{"hop_length": 160, "activation": "silu", "qk_norm": false, "dropout": 0.05, "inner_norm": false, "drop_path": 0.1, "shared_expert": false, "subsampling": 4, "optimizer": "adamw"}
Rows from block 9 of a small audio frame classifier, named by matrix and row number. Rows with one number within an expert belong to one neuron, the router's apart. Each number is 500 + 25 x the weight over its row's rms, rounded and kept within 0 to 999. All counts start at 0. Numbers have three digits each. After the name is the row's rms in percent of the matrix's.
After each expert's rows are labels from the 100 clips, of 14976, where the router gives the expert most weight on average: "top examples" is what is common among them; "loudest band" is the band of the loudest frequency at the time of the peak. Only what is clearly more common there than usual is listed. The data: synthesized solo parts of chorales (CocoChorales). In brackets: how many of the 100.
# router: router (model.blocks.9.mlp.router.weight, 32x160), inputs 0-53
# up: expert up (model.blocks.9.mlp.up, 32x80x160), inputs 0-53
# down: expert down (model.blocks.9.mlp.down, 32x160x80, transposed), outputs 0-53

# expert 21
router.21 083:492457522529519502536538498505513488514507496487480504505480502488526463459539557487494530485543489527507549505542503496503519505457523489506538553550533508487496
up.12 108:524480512488512447465514496507542508498466493543501520531537492490494503515527485505461522475485511504468476513531493488498513495497498498496479497511481462454496
down.12 134:515512529480523490487495498498522529486505458503511496509552486454478515519539486497489507486490506457480450545489457509469531520498494500470458520537454479480492
up.13 106:526481511488514449465515494507541507496470492550503517530538495487495506517529492509466520477486510509465481512532494486502510495496498497492478499511482465457500
down.13 121:510510529478528494492495500496521526483508457495508500512554491449479511517538483492491504491490504455483448543488458509471526519500494500465456521541457483483495
up.14 107:522483516486505461472518490501546505496463487547509509528538503483497507523532505511468518472492503510477493512528495492498507489501497494487482499512489467460498
down.14 117:505506527483525492493496494493515525480510450494509506517567489440484508516534476488495499494487508458489449531489465510472524521502495504462451526546458484481493
up.15 094:499506486531496499506544487509502472528524502498530477502503523462530495489531564462469475499542506514528533533511487473494521553467468507526478522526515467478469
down.15 088:464527486459534513510532477513484496496534500491510525525551486469479490513481435477514492517473502465528484469479514505507485496514488500473491546538509534509483
up.16 097:477495469520479521542528469529499467520471500488521489500517531454532484478465525461491473522534485506559535471500508489500501507491489503497480531527526505504474
down.16 086:469465486487503483496502506479466504523498513483480553551527523497492496487460469477513503524488519498514512475489516502503464476525448508523488539502505516494503
top examples: note D#4 (51); note D4 (44); viola (28); instrument: clarinet (25)
loudest band: 250 to 500 Hz (81)

# expert 1
router.1 085:523514542522506518497498522499493548521539520502500536492524563496516490507538525511490538504532528466508498513512515514499480489479554516517524507510509525517516
up.0 125:519476525511460501469532507515514519504503506484502516512526515441512462500554543476472511509495502507481513557504469521486515554495487506497521512547553514502528
down.0 131:481485485458513514479536461515534489458482471484500509518513496486463492479510490492502478496515516501465509491480502504483505525504481515510531500525497513516536
up.1 117:497455492494496482468545513535508494463493496493501500516498483459464459518525540506518500542496501474454506513521487512516543528514462504487510475556509528526534
down.1 118:452493477478493500502528462503525460475452502501478463519515505469492504487525482489536469497498498505485503494471512497468493513503476523507504495524508548523543
up.2 102:513464541510511487488541504498498504519526473489493495460543521485510470526533540474480504509509517491470474493512487511507537511484456524521511484556524493519518
down.2 103:504490494454512516496546461509517499485512473517503477501548485479470498482523486510487439506529515524453512500464505515485504529519471532511493514510479504486534
up.3 068:489491519493495523485505495522493491529440508491521533472508510462491461530442481504523492516514474505478504455508513464492489486520510544506500539481468471577520
down.3 071:547499516537525475498473542523485515482511489479459528518511500511533459515540506505455507482484464474470482485465503465505526491485517469469514472512526456488478
up.4 066:487488538491502530494491500496493470526460506481506519478504505462489445525470488513518484520560516503466503457488508470502520494499502562520497538529494494566545
down.4 072:566506496515531473508475545511481503483525489475460524568513493517527456504550503513472516502470466488472497476473500477516520496485517470465528470518521481475478
top examples: note G#3 (53); note C#5 (47)
loudest band: 1000 to 2000 Hz (30)

# expert 18
router.18 088:524521507498523478471514495506495511499484507496521522467484506505492486471518520484494504523556527521476486470548508460527510471462529505540515474507478459504477
up.0 122:507490436515477483514505483506514454496494488488547532524512546445461532524517531458469488529485501495569502557470512498505487509508515493466519496497503546479508
down.0 112:491487457529495519533509464488505472510503509497488532503491492474472504539460522491466463504498493501534543552519500483501482487510515503479487510501546550474463
up.1 098:501528519460485484473509533509456486537476508507510485480465484427518494481521530479518522517497537491465489470494469487533519519466467470536484486547481468513512
down.1 104:502519521474521507469511545482477493524490508502469472513463483451486480447514451518526530492480535472457516457459480497541531532489462494524500512533480477548535
up.2 107:497532523456484488477510529512466490543477515514501490481465487417515499477524523481523522517498535486471486473489468491530521521474464475533478489544487468522510
down.2 110:506518522472525505467516545487476489523488505497478471512467487452487482449514451517530530494484535477455513456463479493541535533488463493522506512533478472551532
up.3 127:513478520523514484504537502507583523483493474485483478458560527540511522497507490515509504502535482513513484489516514497490506494506517579501498512476518492518490
down.3 122:526483538505488454510508498518530530448487463490523484464560558551540505493514513505502510502511476515479456477521524511471482470518544519477481496473472464474492
up.4 099:534494512494509536482485494520494525482503475457501518544517510504494486498516513507486531534491501476489532492489492520533503487532511446519529498506538488448516
down.4 100:525536489470527516488500498550505533524517524492510510504532464529500494540497462516541484500519508471502489496532516510495505491496512514512502499490501539517467
top examples: note F#5 (74); flute (30); note F#4 (25)
loudest band: 500 to 1000 Hz (61)

# expert 29
router.29 084:542509487534510517504467480538472457478456502485537514481506495493510472493507541535520506494557485508505504511534506508467487491471533553506510524513496536494546
up.0 156:521535463537476499498481506529492471476464528506471486459529490541495509519492492520511498472515518492481485489502511531474513504496495531515450522513498542544554
down.0 105:502524469555492495496467489526492469474490535494490492461554482510498516512495475516496462495521493485449471493503510554467526517503483514526467539516488549522548
up.1 146:521534462539473498497481506531491471475464528506470482458530490542494510520491487524509498470512516488475482486503513532476514506496493531515451524514496541539550
down.1 104:502524467556492495498467489525494468473491537495489494462553481511499517511494475515499462495521491485451473494504509553466524515503483513525464539516489551522549
up.2 144:522538465536480498498480507526489473477468526504469485461527489542497511520490502514512496473521522493490483494500510533472518506495491531518448522515500543547558
down.2 104:503523470555494494494465490527491470477492532494489492460552481510498517512495475516496460493521492487449471492504510555468526517502482514528468540517487548522548
up.3 061:441481508518509507548467485418500505524535480489488501481496453471521491505484526488523443492516508581490512524516481519479529533491476538522485534514499489494523
down.3 118:514481533531503487486468482507495500501473467513479510477480467445522507450536517471492475493512526481510516534458488517456536518496466510507486512513487460526520
up.4 059:478494533548525490508485489476480528531512449476481505485466449459534493503534540474514471479539508500513490532504481510506526542479490527533516504530526464494482
down.4 095:463498549514503493526454502504477534523475463481483505486469488454528507503549500485506465487506467476509515544491478531493514532498492487531500497514479465502483
top examples: note D5 (100); violin (37)
loudest band: 1000 to 2000 Hz (53)

# expert 2
router.2 074:532465518484518469526500482510469502494516539478499505526506505480510512505535479503517518475519508495495467519526515513502488478494521520497486511535489467469509
up.0 093:529496488471528477504500516518484494521466465497497481455529537505500520501498487509484529517488503498495483502509501522468523494487513511516525498499489505466529
down.0 074:514519481494479465507478556505507508487485448516500456449529520523487536496460489523514537520523498471520482487500483480453547490490498504526526516471471516481524
up.1 064:507459493512499484523509475480512550472497487512491494528506507530498488492495523479499523495468514481492537515497512446477522528495532530487501429526489510480506
down.1 081:514502494440530483520538477520487493494495519466503531525523482511461474509511479524542528485514486503489503518543506468530462486502545495446519479510501509500458
up.2 089:529498487472527477505499513515480492516464463496500481454528535505499520497499486515483529518488504498493480503514505521463526493491514511514526498500488505462528
down.2 072:512518481494479467507478559503511512489487447516495456448529522524486533495459490520514541521523497470518481487499480479455545490489498504525526515469472515481522
up.3 100:528494490471528479502502521521488498525471468499492481456532542506501520507496490502487528515487501498499487501504496523474520494482510511518523499501490506471531
down.3 078:518523481494480461507477551508503506484485448514505458450528517521487539499462487527512533520521500473520482487502488483450550489492499505526527517472469516479526
up.4 084:525504484477522478507496502506476486502456459495505484455525529502502516487501488525476526527490504500489474505518514516453536499503513515512528495499486503455522
down.4 070:509512482492478476504480567499519519491487447518485461447531525526484523487458494509510547522524493467516482484492471473460541495485495506519526512467477515483522
top examples: note A#4 (100); horn (36)
loudest band: 250 to 500 Hz (93)

# expert 5
router.5 084:533502521530520518519503507484479519497514512487491511510519549515521506508531543517487546493552531490525518507527517526493488505476548489496516501526513535519510
up.0 087:549544476494459512445506522500502522521507564532477521514534513517479485475488525462469544537493510480512473509510505514477532502529506473495483490519507501516486
down.0 086:474512495507533514466475543511497493505494504434476493514532478497507521524506502470462489534491504504491481478443461523532526548476493491542500508478491497524549
up.1 129:498509493470488502487534528517535464455468509484474490505554501506480509524519519488498497526498483478463452521500468488491503497558489533458536507506519503500533
down.1 122:525513436493490497481497448441480471472469500462479552530498488474494465443516518494463505511495494519515510529462511501449493511542464519470497525519504497510537
up.2 099:486456517500536488506503496498494514488475449551535509509536502476509532524514476495462482508489517503508525489479493525477493534494454478485504527514497508502527
down.2 091:520485534501504444524497494545514520547498479551469509469492503467488485513526471472515486483500517488452425514504465472461513500476464513490469507525476491497470
up.3 085:501549488490483549478484516495546480477508493553474541518524530496471486472495511512436531495496497488520486492504493477502507440558483498493507534477529502513470
down.3 079:445487483522507522475470504501543496497462537486487503522553497498509499493503537455471500538507517495524498513465490523522476485505507510507503490461502530518469
up.4 091:503511493486514508507492515526523520483485477543537535521549508475495513502524487490452511514496503505539482518494478532486505508537447478474523533485494496492510
down.4 093:509512517511490445505491479492517507527474470526490548499493511469497469472515483447517495495509496493465427533472482469456499472493479519478499521521493473521475
top examples: note D5 (100); note E5 (45); flute (43); trumpet (27)
loudest band: 1000 to 2000 Hz (50)

# expert 0
router.0 154:488454486486547483503504454457521473509541489510477531502507476521491482474484469527511507475489502483519532516520510479506541503495520500512481475521488526502513
up.0 079:490474462489549547490503494515501488445494483520485523520486480503526485539469459482483460502493493502523503497484512490513547554543498519459495494474494530486482
down.0 080:505551529476491503480510456516511533537500511507513505494538551482502539493543481481449522485478513480447459524498485552512454514509525487520481514495484488520527
up.1 132:500472529510452465499524516516510462511483500503476500510538474486475511531511542504487531491437525458504470523503494541485475496474542500465510502498406481574506
down.1 172:508510504492512509510531485550485473534461506469479516514519531469529483463496487467506479517518489498518503479493477486513519526483495491510485509536577540526502
up.2 073:489546555490493514544491489528489512482423447437502504537533496485489483522517517514517479505525510536491488512508474497447522493517496492501540534528470466484501
down.2 058:470499470544534472492461524482494466494543472517514465532509489512486474473480482441482528499486472444536542525468515505492565510521456536452479507505536525533476
up.3 121:536538538518498497481533504540487508522462486508485494504520466489483518532514508529515514487501528481465486531522502493504555470509485486533457518531464451480497
down.3 126:505493507512458497492494521471513546473469454524519506522510499457475488501504529501506555505489482502488511536453454479535499519494502486502452499491500465444474
up.4 105:472478503492452548487501513471534508519531438472505482485505491485478512499490498483513510488500518519497537544499481487508448494493411536517497483463466483498500
down.4 138:508507491461532536472484498520503495522487567520491471460498479553549491480533536468516490493535555447500459484507498503479515520514516520476495479486508472530480
top examples: note D4 (66); note D#4 (61); note C4 (47); note C#4 (44)
loudest band: 250 to 500 Hz (72)

# expert 16
router.16 079:473515494511477539502471518510516510513482522530506519492471505484530477472495543496518511506570472530488545506512519491517498483467526526540505548509518520525497
up.0 114:487513513511502484502510495454514493485545511480506462498482508519484515507524472529526472515499517455504538524467482494532474476508513442508481462507488513506476
down.0 166:489449498529482485542480513458462517496547478523485499509472465545507495507507480531500521500485478538487525507524507517528474493507539493536512488498480490461507
up.1 101:497489466484470535488487500519514472510458528483507490459478528486523514502494529480504494521509481534519517516498511493524513483486467520515439532486513522548498
down.1 073:479515502502457538495500472478509483507451513456520499439439543506519497495503527489510510489497498503472518542463468503520478473521490495520468513473503540528479
up.2 090:523510534527526483495487525528508519503509504498489466481489519510499512498546511515508519458499512450479506511488492525505499500503535483502550457489510489496483
down.2 126:531489532506547468489500518544491514528510476502516522497526446496519537514517480488529487479534491501523487488541527501474543521455516505530535493533470466490471
up.3 063:487500520481501500505485496495483503482477484512490532560525512469487480485486487505450519527453511481493501456486513542498474524513488475470500496500502517481527
down.3 073:524494509474554452483508535542515527518525496514491514564569478511510485497484483502475505515496490497527478442554528486473508520493513503489529493523503455459517
up.4 099:497487467484470535488487499521514473510457527483506491460478527486524513501494530479504495520510481535519516516500512492523514484484467521515441532487514521546500
down.4 073:480517500502457538493501471480508483507451513456521499438441543504518498496504526489510510489496499502472516541462468505519479474522489495520468513472502539529478
top examples: note E4 (100); viola (35)
loudest band: 250 to 500 Hz (76)

# expert 30
router.30 080:508503471494490543531526502484508524484540469503478510500493490473523533478497486527486525466525493479535515467508522560515498526534510513467513540517525505514518
up.0 083:494483460462463547519534452532513502495458464491474513476476497482528528449494484533491497478506459504506492459527522540501495503525509527473502514511488469492532
down.0 071:487497514514493521551497471505506473501477528515545487435495511471527491519486493521501496498467529469477476447449517501448509523501477508473546503492475491535485
up.1 107:509504506503477501508541510525499482494477518500532484445514513471530557495510471496491477495497533458519487488473511539487493541502503516485516527525506524553522
down.1 107:505484490503537551528489488518498485506513512523514486494487486473526505523490473530477546489472510454521504454517514574501476507519504480443523487488508507529492
up.2 085:510497505487480498487480486518502490526481490500471529492499504510470463513516486520509494517497475490445496510497505427520487471495517517525484470480458508444535
down.2 075:521465514491502496449513548533499535495493494487438539529487496505488502455516533501459502520539493470514533513534472494551488473518524475516467475486526493486531
up.3 082:496487459463467549518535453536511508496465464490476512474479495482528528445490479534489497477509461500507497458522519541498497503527503525472505518514497474493527
down.3 073:490499516515493525552496470507505472498477526514545485437496509472529492520488490519501496496468527468480472446448519503445510522501477507472548502493476492539486
up.4 109:522509551506485507500441491503495463524463506527530500477509507491523490509533497478527474497509507497468503503419478412476528511498482497520532464497481512511498
down.4 103:518526489475513482457486510503497525495509456507465525566523464519456490477520498496491521500551478504508529548541463491546481483478506485516473494496527492492501
top examples: note D#3 (100); note A#3 (34); bassoon (33); instrument: tuba (29)
loudest band: 250 to 500 Hz (83)

# expert 19
router.19 078:501497515492485472469483495529533501520430477480519556483487509467522476462513535495444514495501487514485476497554535468468473470503513500494510493481507507483525
up.0 061:500428520499461502514494499529496521507434489519500516510514531512509524489484492485520524513508491497517517510502532544503491499497505545523514485519493525522533
down.0 103:506543436487507471512498458486479476514526571507508482516490446532465500544542488528502494479497483513498468495536497505536489522498522497497472512512501506492496
up.1 050:518478485506458482481472514517460525478498541520511518540486503527524474476511508526486515521493472458520487557496480526504507509503550476501483467521503506466504
down.1 098:530438492502466509555457514502457483466529555499466473526513512510464514518533464512526493520519515514507476540464509511505510521485525506481462511492482502435526
up.2 120:468490539514520478483527524506546514539493435486489518480512528489521497503469538479470523461477488492468481452515494476471490526488499497477533506499528517480504
down.2 096:471511553506517482469542510517539519540464441479522536478476543497542485469450539483484540479483489478460495457518461472484452510534481503513538504499498507492514
up.3 064:517502472488454493487490523560485496466463542529524521526508513504508519501483511491503506523502480472571490551465491521488504514532499504493480498502500487493520
down.3 119:537467448484484510524459477499459487453520570487471486500530462515457514531549478516514492515502503526506482526477514486500509498499524505473459507467478476480525
up.4 062:514502469480452502492502523550490497456469540525530527524506516504515514489479509492521509515500479485572503556465498504480507498528495505499488501496499480495516
down.4 120:535473442480477518526461478504462482457517579491480484491519468514460514530553476512515476515506506529510485532482509488503526502496528505480454511474481475480521
top examples: note E5 (100); violin (44); trumpet (27)
loudest band: 500 to 1000 Hz (57); 1000 to 2000 Hz (42)

# expert 8
router.8 084:513515501502509467458466499479476523470542461458512533518484450541491524520504502525522520522512482506500495537532531532474476514500517523473464540507485521528489
up.0 097:505508514498464485482478493547475494493467508514505497510492476445479519532527506532488522489466447552492512511560533541532470484535523514473494516526466489467492
down.0 077:479515546499530517516484478502506459546489568556550484497515504464503495480482507468484457481508510447495476497435463492497471519511525503511480524471488522511499
up.1 084:494486495475456483454466472542486504503425489484499487519482493494500527535498500505488501502487445567474498527550530540501496522512490533456490528512467510497505
down.1 072:463493559501526490499465476466494486514484558539596469511495513472498509490454516483490443494505536488478474519481488512460456517509520496501514524485480527506491
up.2 108:527483501502502493523489523506488486482480498516493493460525549512491475478487498490505531469506521523467480507513497493474549525495507503535516510484511473442521
down.2 110:521502462494490501535491550528500525459495453498447519469525512559515509501510487515521556487519487498470495476501500474489539463512523493532513488458495477450530
up.3 107:506519512507537467480491498482474442511498498518503517503485464464462527499536496546468520511463509431516490507508512512551479470522580479477492504529461514502505
down.3 104:516514512482564525522498460477507465568515530570526517494499512465493482474504500508492481468516479467512509481485459485522475503514564498528471495472516491496503
up.4 080:483489500480467484456471470541491523503441491479509482525487498508506532536482492493497487520487454554477496530536524538486499525500477536456489525513483524520498
down.4 072:455493560497523491497460475473493494507493557530598457522489511476497509496454508489493446499507538499478469529495500522457451515504518488494518519501485526507483
top examples: note A#3 (100); note A3 (37); tuba (35); cello (31)
loudest band: 250 to 500 Hz (86)

# expert 13
router.13 087:521511527506494493468505523500497527498477481497517559508496517516477472456497500529485530464524540499501497474542563510498503502526530531472534493522512510502523
up.0 098:499494507528492496534488524517479491513511472519499487470506547494547556533502499512486500523478485452516507491474494544511546510555514495524515519511537500469514
down.0 114:492530482508489493510473534509515534559500510532484508464477524521509541531443490495500497502499496509536499490502498496474518499504523488563497508461517450492476
up.1 095:486510498507503509537499521503476488519508472516512480461516556511530557520492488510484498518485471450503498525480498517499553502560511461497550511492533498458502
down.1 101:469536485496476534508488536523501531567487505530496508458504529516517538527445473494471493486503498488516490520503488503495513493504521488552502513476514450486482
up.2 090:494510497514502497545494521506476486510512466518501476461515556505535557521500492507495500523487473448505499508479491513487562501555514475504532508502519491458507
down.2 099:475533490511476519520480539518503534552496502535494505468496530521517538526444475495478503490500496496520491511506498505482516495508524481561503512474513449478488
up.3 112:529498491468483479473529529517517482463479485462515514515490493499477458481504470534499507468494519503463496478530527531497499507512482555475506492544494519504526
down.3 103:545492497467507498478533495490482445465484488462496479516526487473515479473560505528515490540494498498479498527477490499509517512463468510442489478544482527515524
up.4 109:476508492478500524479501500513449479527462523508504541464498512487495536481460501492480506522498497498525484556512495456503496507495514438493517511482546493465504
down.4 095:458533496486485521490484506522492554586472515512509529473490511509506523511443507459491503466503473482525476525492493494513482489498498506530476504463519456516450
top examples: note A4 (60); note B4 (27); note G#4 (25)
loudest band: 250 to 500 Hz (98)

# expert 17
router.17 089:517513519507514530475487512488468524508501516469492535494500526487517478477508516532493509518559515499500537479473533457507520476543512526525497517471523510510484
up.0 136:485485511487472488465494501542529471453486466538488491544511530484496507517535505476474532517499457499500452451523519540479512503515464489500542479471461485513502
down.0 093:480503500509532511486506467511556515447484511536482506513515535468460516472497490468462516488463459492513433477469505515483494473493520467503536483482481493472493
up.1 109:497516493497516504468504512484469486494495515507500507507494503509499470497449485513493481521514513502469508486457514443517531476541498527537503491459509505500503
down.1 126:503490506474452490476523498498460500528506517526557452474512515500506486535507503494502495541516549495474548510469540468467534517527464521494478535493510511514528
up.2 095:519460471512459501496492501525504522531507493477486503527496490495461488496511505504481505511490512491537520516533473584479478534509474488490472497555491505505504
down.2 093:491486492500535524539476519499509509479487449487434531506504464494489533456545500536500492461497500472523477486533443538513459529521492471491481471523482492488485
up.3 091:490466496519503491518508507497496494534498521497508490488513512493506535506507555485538462444500490546495543510528494516500487496451511493476480533557515471512478
down.3 102:487518499540542483524525486505527485521479515495474507495469509542496528437504496468518516442499460537523488541534480502556474479461535487523535491536505528499482
up.4 108:442502503521530500524521538493534493484495514504482496488523525490526539504501545475536497469491513515506517487525489505505495502433528494457517529554521476529486
down.4 124:478510498543520484524517468515532485484462509523503501510478515522491514435506504449495498453493448533528491540516515478550490462438545502504531506533506519493481
top examples: note E4 (55); note A2 (37); viola (32); note A3 (26)
loudest band: 250 to 500 Hz (83)

# expert 23
router.23 080:535535517531532503491458497517484526468498509459467532506512528499508466463539511514469524511549506482506474509544524515494512499472552543532526481497536538496512
up.12 097:494486517476474491486509516503515526488504500535487559530467493509498485454485491466500531522487471529516492523506506488519496477513509508489567495475500504502474
down.12 092:485490529475543493471503515515549510513485503555491507531515460493474521492506503448502496502509480494510465508461483499481492487508465508449486528467507496554484
up.13 102:494526506513474502490495515503489486499520503519521505508510556507493490486509543521488507500524490433521476519477471506481462497478528448455503478541491482477533
down.13 122:540496466469442508501507520530465512479540487489545492463497514474497536499499520515532501513473510490541488519501522485464536524523492495529515493495455458483529
up.14 106:542507507536531505504468519507495498486515547499486448497513466512501502534536471521498476513540533475480460517484540538484514535470489506474438507498508528530508
down.14 097:497516481534478504527465465499447468532496549473488487489507478525495498542496441525484475507511486473449499505520499556541492536480507497514480513498476535501510
up.15 091:496492528504526459474476521496509493487475510530484559522493491506504473488500465478465503526480471545470440487516487504516488515508498534496518503469520523492514
down.15 094:516448534499501503523482500484529476459504535523476494542478428494486495500536478513503472503532458530489476540463494525485515516500471524450464525466473513495525
up.16 090:493536496493501508496528501537494516493497480507506523530496571486497507477507554490501516515500492456540523519487504515519478469507525430485563483517538484470513
down.16 086:517498475462508504477517513525517503502495443540521496496503492500472537478453530489522546517459516488530496484504504468485522462516489491502519494491502459540485
top examples: note D5 (100); oboe (25)
loudest band: 1000 to 2000 Hz (56)

# expert 15
router.15 064:503484510488507544508442515509503503491441505522513504518468501493534451422501519524471522505493515527485481507527545534529513519547508504487492527493488475534496
up.0 035:512467523478522482483521508543498499468469478503525476478499491472540508485572519497508517525512548454523506493460515517485483546487515498500570487464498533464542
down.0 075:506497504502488456463503476493484500483519512497503536475447543461572490482529545450460534512477504508517498469434481460469471527479508501532519498498496479451554
up.1 142:481499547520510532524452525513535504490526512527487520531480437535508482496479505489521519514518480497496472482524503543535532480543443498499439532486517487556503
down.1 102:499475542492520540531446516516516511482494476531505492527487477544487486498464489515523478495522493473482486503517489558516534467530468514511473516464519477557482
up.2 138:481499547520510532524452524513535504490526512527486519531480437535508482496479504489521520513517480497495472482524502543536532480542443498498439532486517487556503
down.2 101:499475542492520539531446516516516510482494477531505493528487477544487486498463489515522477496522493473482486503516489558516533466530468514512473516465518477557481
up.3 138:481499545521509532525453524511536504489526512527486520531479439535508481496478504489521520513518479498494471481524501543534532480542444498499440533485519486555504
down.3 102:499475543492519540530446516516516510482494478530505494528486477544488486497463489514522477496522493472482486502515488558516534467531468514511473517464518477558482
up.4 142:481499546521509532525452524511536504490527512527486520531479437535508482497478504489521519513518479498494472482524502543534532480543444499499440533485519487557503
down.4 102:499475542492519539530446516516516510482494477531505494528486477544488486496463489513522478496522492473482486502515488558516534468530468515510473516464519477558482
top examples: note B4 (100); instrument: violin (34); horn (29); oboe (28)
loudest band: 250 to 500 Hz (92)

# expert 31
router.31 070:533469502503487535497498466516446500480438509498500484490487502469511459442523483538475491490534496493503486505531534473453473492497528502528513514461536454476509
up.0 064:523465533506493502504477495558480511496451522480507482495474530490496550481515519516505525517486486484499485507510514524467513509495495496470516513480528494533526
down.0 127:463523483493496519538517494512464527541505484503500495497562490471440483553481440510524489515511473510515481468546516524568466508505508487530489516500471514469475
up.1 116:481485539520481528504540499516469505472515517457508486485493550429470482517528510476502513528506489503536490490504493512502483480502470485467545520499504468481484
down.1 096:465497538474463534529499486497520488497497540455503495453508548422491475534536479461520479520545507489521504486508499509479462470522462494470543542488474473505479
up.2 140:484487542518485527503538501526471505474512521453512490485490561426474489521529514472503512525505489503543488489499495510500487483497466489463548516500506469488486
down.2 112:464494535474462538531502487498519489500498537461508489454511541419489475531532479457519476522545507489526501487509500514476464470525462494473541534481476474504477
up.3 140:484487542519485526503538501527471506474512521453512490485490561426474490520529514473504512525505489503542487489499496510500487483497467489463548516500506469488486
down.3 112:463494535474462539532502488498518489500498537461508489454512542420489475531532478456519477522545506489526501488509500515477464469526463494473541533481477475504477
up.4 122:481485540519481528504540499518470505473514518456508487485493553428471483517529511476502513527505489502537489490504494512502484481501470485466546520499504468482484
down.4 098:465496538473463535529500486496520488498497539456503494453507547422491476533535480461520479520545507489522504487509499510478462470522462493470543541486474473505479
top examples: note C#5 (100); violin (39)
loudest band: 500 to 1000 Hz (55); 1000 to 2000 Hz (45)